config = dict(
    train_examples=22605,
    crop_scale_min=0.5,
    encoder_depths=[6, 12, 12],
    encoder_stem='single',
    encoder_growth_rate=40,
    fusion='cross_attention',
    beta2=0.95,
    l1_shrink=0.01,
)
Rows from block 19 of the image encoder of a small image captioner, named by matrix and row number. Each number is 200 + 40 x the weight over its row's rms, rounded and kept within 0 to 999. All counts start at 0.
After each channel's rows are labels from the 100 images, of 14976, where the channel reaches its highest value: "responds to" is what is common among them. Only what is clearly more common there than usual is listed. The data: photos of plants and fungi (iNaturalist).
# conv1: bottleneck pointwise conv (encoder.blocks.21.conv1.weight, 160x360x1x1), inputs 135-179

conv1.62,142,207,150,242,179,224,179,251,309,205,206,243,221,176,178,228,188,199,316,207,239,162,202,166,215,257,202,193,235,221,234,198,173,224,190,236,186,254,137,199,209,253,223,198,223
responds to: class Liliopsida

conv1.74,129,210,192,227,202,208,193,238,237,225,212,219,197,201,153,261,200,200,277,226,235,152,205,126,218,218,210,162,210,209,225,201,141,278,194,226,157,252,163,178,206,276,245,207,200
responds to: class Liliopsida

conv1.142,116,218,180,217,201,215,169,248,254,218,190,204,197,201,99,254,197,183,291,230,204,105,200,73,224,215,199,150,221,201,212,196,97,275,159,203,104,255,150,110,195,257,236,192,203
responds to: class Liliopsida

conv1.77,119,189,166,243,156,221,160,251,361,202,162,203,284,179,165,247,198,199,246,213,198,148,176,166,231,248,176,193,218,200,198,230,184,220,171,198,185,232,95,191,187,253,225,211,202
responds to: class Liliopsida

conv1.26,151,200,146,219,187,225,158,309,331,200,207,215,192,198,194,251,200,197,296,201,215,162,199,173,285,243,208,163,207,222,221,231,182,257,194,235,188,284,172,193,207,326,219,220,189
responds to: class Liliopsida

conv1.117,224,149,186,145,203,168,200,185,234,198,220,189,203,200,236,168,180,282,227,222,189,238,198,279,202,190,222,284,187,191,189,201,253,136,278,193,298,163,199,219,246,186,198,211,200
responds to: order Asterales

conv1.139,145,204,170,245,200,200,204,292,230,202,203,205,200,195,200,239,200,209,263,219,203,171,200,139,256,215,202,200,221,193,201,249,165,262,203,216,200,263,143,187,209,251,228,254,185
responds to: class Liliopsida

conv1.20,52,202,195,228,168,201,130,240,296,205,175,206,193,204,113,249,199,199,292,216,203,96,199,69,202,201,191,168,200,201,223,207,91,257,147,200,136,285,84,162,203,255,226,211,194
responds to: class Liliopsida

conv1.61,119,212,244,204,189,244,41,268,371,284,168,199,157,253,152,245,173,200,283,277,194,142,191,181,200,222,163,132,199,200,214,174,161,205,164,200,190,237,49,189,202,253,234,186,199
responds to: class Liliopsida