Rows from block 3 of the text decoder of a small image captioner, named by matrix and row number. Rows with one number belong to one neuron. Each number is 128 + 24 x the weight over its row's rms, rounded and kept within 0 to 255. All counts start at 0. Numbers have three digits each.
Before each neuron's rows are labels from the 100 texts, of 14976, where the neuron reaches its largest size: "tokens" is the input token at the peak. Only what is clearly more common there than usual is listed. The data: photos of plants and fungi (iNaturalist).
# gate: MLP gate (decoder.blocks.3.mlp.gate.weight, 336x128), inputs 0-63
# fc1: MLP up (decoder.blocks.3.mlp.fc1.weight, 336x128), inputs 0-63
# fc2: MLP down (decoder.blocks.3.mlp.fc2.weight, 128x336, transposed), outputs 0-63

tokens: "great"; "hylocomium"; "solanum"
gate.251:152151111186126124153115168127133163125132122164097127132099094157117135133129122138094144104080108148125127152199141122136128137134084111119172163145141153129154118127151121118134109085073157
fc1.251:126128153113122147122123128122093143130136094101098130098114103137159085139130128135199117124125143119137071109130119113121106136093135113164116143125204128123130145180152101107136137122140183
fc2.251:131126125141207135121122117142121056106154128098117120124159103136135111111132121132160097133138142074128130126132114128104124126132136078140132090136156138120104133139133128131124121114136134

tokens: "purple"; "hemp"; "cherry"; "everlasting"
gate.138:154124113167126127131123129145102123163137168107100179136088130185136156116122148129147142157133100155134162119141128116106090112128121132119120118128189128087121095144158102117127106126110128
fc1.138:075163149123127090121055128131147141118091125167137094094123128126130109121130077127154087139131144109127078113128117143172160161171110113132176147145172128114141168123116136128126114161127128
fc2.138:125127107129137125128125164103129133129133127126131137123128126145120127134128104128146123110137128121127130132129129133128160154128113084128153133146125120128116169143129138128165128126146129

tokens: "pinus"; "rumex"; "helianthus"
gate.290:139141117099112150156103126179137121161174124119131137065110165120082138142131128132115136136168131142053128106119124126127136127104109126130134127128176132143116116189143117133165126104139226
fc1.290:105133091130137163126127156129141185142128087105129137121077137123133133151121114171129138131170135183136119128124109125170099128105153138197123140114156127181159154126180115114161117087128138
fc2.290:126138126131125144133090143123125129138205150117098124166141114161123171070089115086126076142202129117177145126135120140104089107104141114152128130082127091122148129140127153164162107142124134

tokens: "prickly"; "vetch"; "black"
gate.19:159142097141149124158130130094115196188131157126168142123117140127057129135127106149128121140098137132146155137169104120129141135142128134089189153142160130131071128146117149146114130131138103
fc1.19:107133120146137122099143108151120144165051130136152122047116081126111141134140132127129136193154168086125128139154160100122102096149127119143163114127126133122146139124118129126123108130127156
fc2.19:153125105110132129136158133145130127141105135131141129125126135137134139101127094099117117123133127127136157130140126127136126109131128112104118062130120183124126080119176140155144137122158133

tokens: "heath"; "dog"; "laetiporus"
gate.202:128131123084140130115126136128112106129131134105142117130116127126144194139128129128144128193128150118125126126161114131132132132124015087125112157117128117127127110130153129105144162145134158
fc1.202:131123141127120147104125096127147118164170140106093141134125128079103088136143137147132144069130143128120082101121142132107117126094197160117121143133127149128134154128117154069059097087146099
fc2.202:074163159118125173128115127160147118132084153138105141125193148129134113116100119127234152158146099112115125131161113127110157108133162169123128106149123142117145062142130121150128112128102112

tokens: "family"; "order"
gate.97:131130129126105101128111170139115137140129060137112091137194152111116151080148136114128115118120166150058128128130098135116130109129100128101125101078127129138144094125130138151136139164132154
fc1.97:098097132188130123121128128147090105129128096129121091129127093128136116121118126054129143146129128117132072055130133113134128130103111135112133073126128131126127105130099132129176103118200160
fc2.97:131119131126122121104147143128125121108155127146134079147115136151159138091126180124127143131147127125123119123116121186081228128103109103145181095113108166076101142152095130162132126144158130

tokens: "scentless"; "pilosella"; "family"; "disc"
gate.259:118123110106124152128120155119134160122171109139129117130121133128167131135139136115130126124140056159113130133063129153127105157069156127183128092131127111120121127122075133134111144152103134
fc1.259:140131123162091120149127121127131099129124096134119135129157187121152161082153172155092126138098121129129125123094136167127121124123140121129148098136119164151188111162121173143114143133106141
fc2.259:128184128173091120130142088111114136165118127125141129125136128075128165095190128170106127116127141096127113127171050193095124127133128128115117137128126129138129134121134175138130133145134138

tokens: "chloris"
gate.291:128124074108129121123138111132102117138121156121105104162146106115121138125108186117128119135157161127130147129104170094129124133133131064135146143148124135128196135131120149144102122105155125
fc1.291:148119133143111137105148141129113166128170127127133134170094126137134123149146092125139169122128123133136122122117141118160081125127082175121123156140168116143087115091190131129154179141146119
fc2.291:129087124131106123148128114129153119131149140157157128107064127172119123199170091089132159085114147152146108108107116128132118101138159138102111106164109143148096131127138141135109150128135141

tokens: "chloris"; "dipterostemon"; "rabelera"; "("
gate.141:120092074123164120128173150160140079137121079138133131180104120127147149093130121177124086134174126122124146133161089163125130145131092109130147117130102121175130136120019133129111163143117148
fc1.141:128121123159137136127130188125132137148129105149123140144128183128129074102187118109129145145130142146186094110174122142098124128118204130133164111137162127129088130116120085125114135150134129
fc2.141:121123135129108082144098128153173142125113105093140107086115086168100112196161132120129173084148136136127147116122122127143134113123145109120127179121147178129106128134144095163131117164113117

tokens: "chickweed"; "slipper"; "frogfruit"; "daisy"
gate.315:128129154126094127131075154128128131048123123157083134109123126209137083100121116119139096107124103135175096133130109144113116120128145124125146086145127142125117122158134123131127067114138134
fc1.315:142124089152118104133191096129140162165135118136174124132122121110102128139137132108130142127126213112105187123102100124134155138124115145146110150100123105151122152114107136118129149118152127
fc2.315:116081234150124132160151126119138142131080136116151137138160114121092077134130127104088193132106165140132111151126123102121144116129117128108160135105111121139129094098107145126123165151128130

tokens: "chenopodium"; "lamium"; "maianthemum"; "hesperis"
gate.164:132121127126112169131122075126099138186138086124125144113057147126115087121128129139128156168107091132163077127146129199126132113122137144168129129066109128128128145084135123173166131091129127
fc1.164:128122117142097100099153120117107128117114120133097141128129131173141162123155139138091142136118177131102140044084097161158160168117134135128128124152148116132101129147147128179129127124137128
fc2.164:132126130160107138140139126099161172127123128119138082119127115131083128109166124099128128162122139128158104134088092120121198127111095106106129092095196129168128131122170131126104146127103129

tokens: "lady's"; "prunus"; "eriogonum"
gate.211:125103139135181129105094067105165071108140102115107128148137135175102130130139137093093125124179124192119126120134128136102125140084172152126126176144105099128105138132118109138086104128112152
fc1.211:141095148080110172119136125141131120124134107130222115099131129097122129186119146125110145132143121148101184160122141087131124125153112108129137130073130139081098136054117131124131115148103102
fc2.211:116119122149127107130166149194154146104083099086131146109137179111104113128129111125145145134089113127159138192126146128107141091108172135121077142137137159140131163120119124140130140154148095

tokens: "sarsaparilla"; "sorrel"; "dogwood"; "mustard"
gate.67:142127127187101127109121117148122129157136113095065100066138109131116127132130125108128146125173125129185134135120104129076113123141113133125160123121154130136106128137105126117154083136128174
fc1.67:126102102162120150085149167118120123127076129122130076135157132112138113129134131120126129125112130145138136124148160093119128119143068126093161147140211110133110120159141112127140138171171130
fc2.67:150128119151119128112172110131047140143134117131133129123194112167128111128176124132129130095112128115127131111145194205129123107139113118126162106115149102130127129116196122130128144118141129

tokens: "field"
gate.77:121101131081111087149116127083107127145116159138148124128125124077080182105126128139136138129113100112128141124116153115128134119164139050075152096124131170133152124067132093129154116119144130
fc1.77:104096128128145126170125141117128085136149144107143152088127137094104150125115137232120131123119110130119131119131116106095195126134125145131144121107121143154124128138102128145147123135154134
fc2.77:119127128100125127141131100075122119153121123113127185081162114124127127128111123184122128133116119128195114130133102090128139090151128127183148108093125148131130128120108091138118128145153143

tokens: "("; "-"
gate.36:132171067149124142069148137121121120130137130135146139156168129140114188135125138138089149081034157165114128099121134132108191130094129115115119141113110135096125128145135120128131123140130120
fc1.36:108127098163134139131118109128154099133126121127134134137125129128117146127059110120121120147113133141150166156130123101132137161130119126122165086146134082115146119055117131148109142099135113
fc2.36:131135143148099129129103120152128148144102127111136152117124128120137128113096123114123133137126105146058091106210127096121127168165126127126161129115108109118128154132082137119157122139110060

tokens: "rosa"; "stachys"
gate.65:136166125134132146124148178124127099132186101106133103145129131120098155125117128066104150119128129111139157127130126188130102117154130101121133109128137133185129159130102110126128136113131197
fc1.65:118132121132124083108117132112128148126133088163156129152130128120103115177141158198133127119104124141116030118135116101128147133109109128123120128120157143109166146128138117127122113110181089
fc2.65:067129128167132070154166120130055114121158118121128142132127133121102125140196122116125134154128128136135118126152113129149127130136088131129121115194150124113114129143140132128106122132137125

tokens: "-"; "little"; "sided"
gate.159:128193125129121161097115149127092183109164145124125106128109126165124185159093145093082128129063143144161109138151105123130134139114150143130129136106136126133098124066128130105116125148120075
fc1.159:101129165117102127121127176136089173112119138140108123134147128128127131114157105121142103109166129118097142111074102086146107133157099111128121117180201155188120134128113121140125132150155148
fc2.159:136117128068179120101141113126132126119128135139122081141198117142129079153142131162165095120132139112138129128099146126135100128128085073123065073137114146125122132139174137146124127092131157

tokens: "("
gate.313:152155107137197142090126158150145132101129061121128114135169113145131178135135149114111194116135163149082119128129095121152143134123122122127114095127103153144132154153121137117126120129137116
fc1.313:128138182136128127136141079143128145129115126130120123152098084128130071125189113135103129152162132141128164132124096147124121130152155125106141091127132180139121134150127142111113116097143167
fc2.313:128127128144127127107123085111139127128133102113150119163121131126129124186150161164184130094140130129129148138127129158124118123110105130059121115127129140117123118119132186153129102088133168

tokens: "("; "american"; "wild"
gate.299:124163127123123101122129130167124164068147126116152161093121130130131140143129130135125129130125085128074149106078144125138124094152134122136109165103142153128123115127126130148133149124135150
fc1.299:094086114156096127125111150210132130145198128130112174128135085127102092132126111170129146127208139127126068130115135128128128103110136114120142148109146169089113115135127094134119142123189084
fc2.299:106106146125104116089127119117119135134141135159017116126155117186139157128129184126155136096169153104110129115138081125129127129121125142126137140116137124123122109117113133149132123222113134

tokens: ","
gate.70:152137051134141128149126123128130101100120098176142128136154186147154164109155109173058142086107149183134127136120135138138120111130109151119132116126142191135162120126126102136164128136122123
fc1.70:121129125157127119141164109131167131166140130112136147175169122113111181130126130151092123164106089094082122140127130136129126160125130133153125079127074124129127169119117171113090182116126140
fc2.70:109125129124109143141157129124155151128155112129127127133107123116117128175146126153128103126118113112064121121137139139158125157128119128088127098128087084135124173126014132126103130135105116

tokens: "("; "indian"
gate.108:129125131136124115134137136133103128120094149153136136160170134127120127115129155137074107128167075119058128128205117138132129047139126141128128132132103105124152118161131109119127127135128119
fc1.108:173120158174167129135086115119184149149128104122138103108130111120129124118136112167132170180127142139172134098127133110088138143122158128096088116120125119130086115125128159126116108121138145
fc2.108:144112132133134118130104130079141124148131126162126135158128152130102130111102132111125197129133151144104117087117128042114119124098109121047087122074133136128129130126148153147096116127169149

tokens: "great"; "stoloniferous"
gate.26:166117116128122128135128115113127148097133140135128143121126122157069173151129129125133141132118110130156142128084134147138130137089130141129161166116100113128130100125137112131143082105128155
fc1.26:192109139161142085125120145134136161100119078143152073099130119125082133113126122160092137132119132129129118144176142089128112126128125133065160133128129151130145131115108116133130127127140120
fc2.26:129152106149122115169130143106128185120073126170162118154185130152128129116135093158075138139128135151125166115117149105138095096119109132127169144102144122127123113121119128128169129122102112

tokens: "-"; "arvensis"; "sweet"
gate.331:142123128132117127129089131125130129130165057145130135128125118155114126143086126117104128129099168122118106181158179119088128175122115135135079133134126061122123127148129144173090156141119133
fc1.331:115098129147127126138144137102124106150139137145123138118136125143117142140102180129134135130123142075115142158137107134111121131129107122117138125099131080136129117124171128101127128124154178
fc2.331:065119104128143102116134153130102130130167127168121137061123128127185102140118149084121131133200131128128120110121117118151125124116140127130138133128143168147125118148176129124135155089144132

tokens: "spring"; "("; "<end>"
gate.289:108124133207136135134128082109098112113112134128157136111146135123134124157133159199139139108135138139133113127137141126155102117147123135129096138115078096121070136120124130070119087133115123
fc1.289:076127132135129122117129132132132137125122124109144132131173123108171056150136144176142128115133110076128115130129126209134139101128112109115118113124121123109103123145165166102120110122121108
fc2.289:149109130123128110131135127112116171132135058132123127117063129102188104132148177164141140137115132140124112101146109128135090154127128141112121111106090128131121089114126072115161123148156125

tokens: "-"; "multiflora"
gate.47:126120116138145133124126140182165089145124137130150118112135126151158130121137138146128065137115134157179102127116136134099118130052127104155117116161184111146122150134130173098106144120165103
fc1.47:127118120124124178111149235124111141106144189131123136147206126153128151098155111099115143122097173131110138090180125108089151127137139119154163129147149093155158128103153127095136155144123118
fc2.47:101088103109126125132135124148114144145129132148131143125155139076053136122152125129105129136126098109114197169143151111073154116119100106128132131130143124110099128111166212098144169102133127

tokens: "hedgehog"; "barrel"
gate.190:094131120132135115156185115188144127092169095156137132132117130125125171046123139129123118135126133139122133127162134119123151137117119144136068159169114142144127172095115137129087140123102155
fc1.190:128121123127133146133150177126156121150110125128124125131179127040114126130132133105073120110114168119147133129162124145160102067114136072128101126128133112152142127177154132130128137140114123
fc2.190:098129128204162143149137094116129163122140142072133125126186157120131103127119128056128128096112122134160118119139147127130127094128155132106129123136157112122106125123103136076125114128107172

tokens: "spring"; "euonymus"; "anemone"
gate.147:113128119143116132179107073124128113114120141089113127103153096184159096151111137133149128115147113129150104140062125128151094098127153140168122117096076126136077125126153138099137088092131173
fc1.147:061143136136120166145121066124119111104077140125118112107132100128133131131124163145193162121149133115128114154080125105149087124149102129169095114115129110128125127109136135083138052149120143
fc2.147:128125136063136142176130131132100129143132135103132129136101127044123120129135156131127134151127114145118129122131149170109112136133116149128121088087126155128129095118130123110126146133106129

tokens: "daisy"; "beech"; "purslane"; "boneset"
gate.4:119167135163138127121085141103127132129135136126139131141128147116118120084121120140157095162128125104138119119190128152128121094160079124095148114163167142129095136151126139132119115132128113
fc1.4:142092107093131144131168126134142103147151123127115136136136154123142124151128148133121095128137120121131123136127139122108122141087184164086058134106076098141130157122128134198132132129145117
fc2.4:134138141135129128091090124115106120140117133130113131113140123129109115131047157130182142137123133139139113134111127128123129125119137116135179157108076094127103132153133141138140158150074094

tokens: "heath"; "cylindropuntia"
gate.174:153120060135124129076124099126128108066127064131140096126118121137152204132134130083114141191121146145163056087155117131121142153134148126129159122119108105129161083126128132129128102149129135
fc1.174:125116120140128122122093208122139154148128128134169136082127122127135129128094117123127146115135093135109143130112099144108147132130130128097118144043180102082116092110131094127176126155127125
fc2.174:135106107141119108146130123130131123105134087106168123109122159092144128096167182126088130156136139104200124134112106170134123112132158132165147129137136128127104134146125171152174130107112149

tokens: "convallaria"; "sonchus"
gate.161:086162136087165156126134116161121183179128117125161132112104110139142090182131150167128141128196126132124122184123130155135090128119132163126077138127130133125134128122154128121124104128081132
fc1.161:154099161120083155159154110126131125097092119118117125128129120132123120125133119122165122062109144130130138071129147145130144075096178122084132148101127151129119134133115161130151141111128125
fc2.161:113129129128137114130158142134137125101094085118128157132149135119129095075167120111141152116132066135126081084123121187126129078102125107129152139128147134129117145147149135159152127130141129

tokens: "caltha"; "juniperus"; "juncus"; "stachys"
gate.130:138145121126167130188099132124151136157159128112121096125076116114105117170119095129123130146149063138141125149170112168111112179130136160125119139083131140131115129129120126138127129086095177
fc1.130:133114130114105128110161100126060110108087129129132138134156147152107156128106195118101132128088176128127158086120137119164146112133127126101181119154123125130115057133117126126130152180125056
fc2.130:104131108153093126131148126133130150102065055123128129095123192136079128122178131151129147114112127115122125125128127151147130075128123126094140118141128091128142141097129148134080137128151103

tokens: ","
gate.15:138090143121151127126160137131139129164146125099119121146128151122173137038123178117125147133123111158125210068115129130126119147167103113100118104169123137140133154124126129139140126119102131
fc1.15:148186129143133181119119099128145110124132169128143149141143123113035094154138163135150149131128116105177156109128125134103126157118142108183120105133173128124113129128128142123102136130101122
fc2.15:132141100131116127115120123127159123126128127143141118054131078133067043174126168127122108139152130108122141120126132150131116121136132084132117125199133129135125093130175162106159191122097128

tokens: "("; "brown"; "shrubby"; "sulphur"
gate.107:100126134170112146117119123120094105154157150130142188142130126150129140121114092105142152128183114066092105133140134130118119122131150168165158092119068128120132132128163127138117125130129129
fc1.107:100043194153113177128090109156122127153123148145134119133107129148138127156090132108161129174130122112111133091146135125104122139151127128150132136101077130123097136138170131126133128144129165
fc2.107:132147102125102126087131134130125125133183088128127120145115176117159095139129122079157149123175129092163134118181127169109130114127135142154133140125129137102145082122111129108134130113120131

tokens: "-"; "buckhorn"; "jumping"
gate.52:081156139138138089118127127114158120141087126140142109121161104179136145147107118128149127130135137099173117158184157132127078136136064087114117123138132134129144140104089134158101117139132135
fc1.52:118099104131151174129124124123142135123125144155130137147124133039099105125150117127134150093113093128122139100078114150127164083107131170129125148117163136133121125167165106109138125159135122
fc2.52:143134132139118137132125136129233131127104101146136139141117122129115129132069172133128128083115078112123133142042141111128135109125118127128137109106135137120136141168133161124136117155122119

tokens: ","
gate.173:128046130113109126135151128127124130124131107129121142090113128155152102126125115124130158105131134159118138113065124105129128120072160128132119123117122139127160123171152123196206162130109129
fc1.173:128111093103079127139149156119143126063143122133134134159126139145130109128119130140101128067093147150126134080100137133123154122121134106098128120117116133139118100134131130195138143121154125
fc2.173:129142153117130127133140112084092124144104107167131115150083126126122079127144116131133168065135144120139125130128136135136151131127108127105114129122141146150136126160127123118108138124164136

tokens: "chloris"; "("; "tar"
gate.184:071130115138130100169163114142136093127120167127127097129118139098148180150121191130139060154140133113065128130127129121149147149148067138128114124125173089134130173118122123095137121132109133
fc1.184:129078128143149149128126133078130109129135062139137109126147130150126144116108147167121139052077118111132172123167130105094154139098151129127126129126116129122123106101131128139061148143137106
fc2.184:079125139144138162129154125118170118081126129149118161134117139137121134124114148129169136102112128116131126105125115113067157140145123153085124151131099157122098151165147107120127154113130125

tokens: "family"
gate.169:125089142127135102159109132143145119126121080135158119156140127115154145128128122133106116128163111136122119137140110136112125171128127135126156052162124074141149138059125143162109134164113102
fc1.169:130155150127125150133090121103089131152108125137081120106064129140131096134133148127151119161137127115146140175150145109152127143150130127120123181095155124125114088132132073105129118123113187
fc2.169:110143155077136132134130139045151125125131143169097143117121120135135112140128168126141121127121129133131128144131151096162112123134131169120128181125097140142150126063225096115153132125142122

tokens: "family"; "-"
gate.305:153128130092111134130136092096109155131140121151115144133103128102134136168106153111145128135103108090135099176138137186146166172120126137128137185065127128126128146116140117127130115136121101
fc1.305:126171144153083092146131148165129128072097107130129114128195144119135114098134115158086128127124114119168133114136139135146135110135098155108119128178096155124132134138115129178112121121121128
fc2.305:154144117092101116123135168132101131178103136209086131114112095118128146115114048133118110110111112118130130198140109123123164113154113106109106123133117138087113147116175127132172153074202126

tokens: "pinus"; "acacia"; "gaultheria"
gate.14:129128096153131127229131109123177092154125156130107128126091118125111135099116114112139136124110082154113123147158127161121107134122135219156128112136146129120130128140133112076127128063097091
fc1.14:181128141078054128121129145106146137056136065110139146126115143116108136139128143158182142126094131129155178122118141128088125112126128092101098134129144153128132124103115123216104086120190128
fc2.14:187129153114112114104155092125128124124124115124126196102125201133120126142151128147129138146054130139129129133119086112112125117140131111113102128146131192107143130112128134127092150119150128

tokens: "stinking"; "weymouth"; "lawyer's"; "lodgepole"
gate.75:133119142127154116122128103147126096161096112106153086147128072134132085132101130137119117143125130155164113086148130131074127134117143129117123130077135152128116129124116137155136129124091147
fc1.75:156128148137135099128125137146124132123093137137142107143137053138134134149133125175131129114154150092129126123114126143110138137145158131131106085134128130047110149072124135160100079143126110
fc2.75:140141123215132140151133145099121133121125089116097137134131161067137112125128103132124135149158139161114128105131120126129127126125171139179135132131162150103106187128174128115092129123103123

tokens: "("
gate.57:128125116128159123090088092129163129126163135103110128139150132107159161130127142182139094117098148130151123118119126133135135077074127160124058132155142149117139173143137135117136117189125127
fc1.57:129125119108079142087132131123097130051129144135129138124141151131052132115135143129115121107098117091129174131126130126143157093144155113128121122118173126136090126103120137127124127128127110
fc2.57:128154116105076129114152157123110144134164113130132100111152144122132104128124128137119082133133134132140128133148131122050127179128121181169063113078092128123128079130128117127152125099131168

tokens: "family"; "-"; "shaped"; "henbit"
gate.210:184091130114095130117132084150118142139136126130111112128135128140144134147070129130127121137125141135101131152149112170089116134135168122074131135128095092111137053124126143126125129140128115
fc1.210:126135098139133135094111165131195127129112141128132144145124129175127096130127126102127124129126076145146117117104130062127142144118102115162136098134163130041159180151167105112144111128098143
fc2.210:110117125095064171106124128133115131094132163098169138104127125097097126165123153124159138130123127098139094118132102129127142176134048119130130086136144128125112138147130107153123121121203146

tokens: "barrel"; "chloris"; "hedgehog"
gate.32:127152176137122123126126125173166120164123103127133136128081123121126144044141149134087090106166129127109159163099133128171144132139115127116074121135130159115136176111053135136101122111093125
fc1.32:129153108089111124178081128111123130129136209133085129122119123119106132129111198131127074106132099128171128171068128110105122128123155096126174153094123131129162140138116135131124143114125072
fc2.32:169175087128136134141133129128098134158159149127118104112147146144136084126087132105137119149145115127128087130118123135108117148139130128117185136100149107126185126130136132101111120134061070

tokens: "family"
gate.296:102132137096163089133130181108140124182126140147134145131124125120182132099128174124128135140125133145145127125123118202134178149120094097127097129127149134152101174131099126088122121092113140
fc1.296:145117141142126132128128129116158139124136103120156123175134137134173152129123148147085146077122123126137128155135141127131109162055132131119105151155107165125128140106119141117116035129130101
fc2.296:124124115107145126132133161081155113171103133142132111097111131076124140110124133116168126126125145071103127117125086126187146071125130099119136169149118124128121103138122119106120152097137126

tokens: "prickly"; "("
gate.84:185141115068129129145120162127131168123123130092134110121124136129128166128096110171129060099123174176133147110129119133134153128162106175080114117124139145112129136137129178118128093137110116
fc1.84:117121136129096110090106116126128134128129129125186119115123109093103130165142145162121192099177132121064122132140159111201124091126164097129097129123106129123120124085145107152097066130164161
fc2.84:128116162186109128090122123162153134129127117146166110112125107144156150128145104096131173080167127093099128128168138030136125097128144114115111168114130138149129113117126126190128150158149127

tokens: "chloris"; "claytonia"; "rubus"; "cochemiea"
gate.106:075132076120063126123135125134100130143130134151121123103095110137130160134155197146098128116147140113079131122100144112147135142129099085144115196144155166138159145160144120116128129128072097
fc1.106:091126124138109142121165098113135125123129126133130132125113097134179062023079157126164093142156135114087128129130143156132134150166104119127119128127126107131138154149115125112125130133086175
fc2.106:117144114116127176099128127108127132158157070119149099143142140149093104115133150184092131116139121137129178135094156156124096130130119128126145132128122128112129127122134117140117108133075155

tokens: "calluna"; "barbarea"; "conium"; "cirsium"
gate.330:122098100157195136138134116135109128124136113088162124177115109173180170123113117127167177120147138134108091155108175126125129119126113162199119136127122066131127158121096125109126124145118112
fc1.330:142166142113116111050128160122148087079104091114132138154164193121110133114127159173117129138127124128103142113149132119155122128144117093124126133125128138136132132132129128141091112123136118
fc2.330:171128130143137128089134131079175132106097106156151122111114131175126112123130128130123128131129128115137089064130123124164155138128129127132126122096111075184136124128138129127114127133150128

tokens: "hedgehog"; "-"; "barrel"; "candelabrum"
gate.142:104155158145112116168154122157160122139160053132147172134136109159160153109125118115160117098165128161070133122121121143124129143156112116106119122128129179118110186143128128168086132120131154
fc1.142:118128169122128127144145070138167110168107115132120134151135127126213135103119127105131103123128123131126133122146113170151176178135124131125111111108164139176129135134123129121144189097127061
fc2.142:105150126117124117118135147131128123120105138169150136125113156091138145049124119091186125100137111118110121091138119143157111157142142115136091128136128119133104144139112116158155149141117135

tokens: "spring"; "("
gate.294:078133122134137148135123100116101133106130130115135130125147074123125155185129174168157179124144150120139083142086131118188097092133189131167118101127111157163168139122119160128123106136090147
fc1.294:100163159109123156156112060114129164156127150123100132081144094118179130151131135092159126072130139123137127160105112126134128123121136147181110160110126149118068116101158144104139104110105137
fc2.294:076088169118105176159135123132114086111097128126149147127080128118122117161150172136140134111130098138159128113159149159107130118122100146121118130116128143157090115118120128128123127115129127

tokens: "("; "of"
gate.314:111129154144140147117154132103124117129131119137128144131125103137106177048134130145127136070127140114121111169127130121150097144147105149091084141170084108131214142105118126159122152161120128
fc1.314:127120160127134109129128023120143132140129119134100058071141142080133137125137117129128124114109132134155122109121116132144121112087151039170098160134128136134149134128131133114133108127092094
fc2.314:147110129173128176144114119125155095105129120130159103129136097121138104126130119092134140191068078177176116129120130127099142119124130129136130130128156110123080094132135123132071109085095144

tokens: "ivy"
gate.154:111116135084127138163167113128167099122115138129128121111123137136186128103133083132163128114174117172132192120140157127132112097126128153097132107129151144127081130125165092118122128113123128
fc1.154:121115127152129109083127127099085190118125146140123127114111059130126147128121128130121208124085144136128125095116118143155134141129135150191125169109105066105121101189134118127166171125118114
fc2.154:140123153129091201103150123111101153129126175130120103129127102094073059125102152127115151189132158128086089150129106149120131132103129109152136124128103095144100080101130129130144153125126101

tokens: "-"; "balsam"; "european"; "douglas"
gate.3:100142135126127070126136129142098110105086115128128112103122054152132170148116158107128125100140161104137145121128127129141150151121119087144136158192145134135136156127128105125136111131130106
fc1.3:118131104149175117164106100149173113123189110160148116134141152110171123137127110142123090127179127139169105118128165102166114128150119169129119133126129160091056130082128128186137137118121136
fc2.3:127128155159128144136150101087128123136129126134129086114131155117079124119080129129096130139135128118142115130170126118128144128138145144079054093159125134134080126112131159141120139126144190

tokens: "-"
gate.279:165128130132159128118138136128158100142145126132093058135184152138181110089122128127104114132071111133115138127129075184133131152118090132069132120144113124129148139116080127124065119159097128
fc1.279:128132101135087124147124118124123129121113150129128200114124118127034147206135144166122106147126144112139145133113144101128127140166114116127128141126131073128134131150142129137143116129141141
fc2.279:168129201129129133127103129116081142116081127094147132125130147093134122103121128137155129197132143157130112118181112122133165159156128129138149125109130127106148111119156128119177119143103160

tokens: "chenopodium"; "sambucus"; "pinus"; "asplenium"
gate.307:138121122129132106133125123197141115152146125123178127127150138129128119129115137137150133145138099090115117160125126151124143129160121152128141115133130155129124128115073132128131136126109105
fc1.307:131103118151124150112118128141129153177127130161117075134151099142129131161059135122128142122133127143092118152161150110127103150123129128158028131137109118124130086128139125076124113122130128
fc2.307:168124133150120163130147156100095160086112124133110128158143124125131148155136163159109163130123122124128150132116195125091127161146129141164098126144102124122126127112131133071124130094106129

tokens: "prickly"; "-"; "dooryard"
gate.39:104124106135158129163124075115127128130183180124110132140127131133112129141066116137127110125127097128139119092128124127128174162099091205124129100122128123106102109160133146128178138109122072
fc1.39:122136133152100122128128048089144058106148135108140089092118126129125126127127182101159132129166114131129124141135147094163127154121084127134139137131093128127145106072126128142116094132123137
fc2.39:140121149137163128128156099165133094113130163128132063093130124132139159115125112112120134127148145064117127140128142102168118081145141130142084123136120139164127123119134137129134174115132128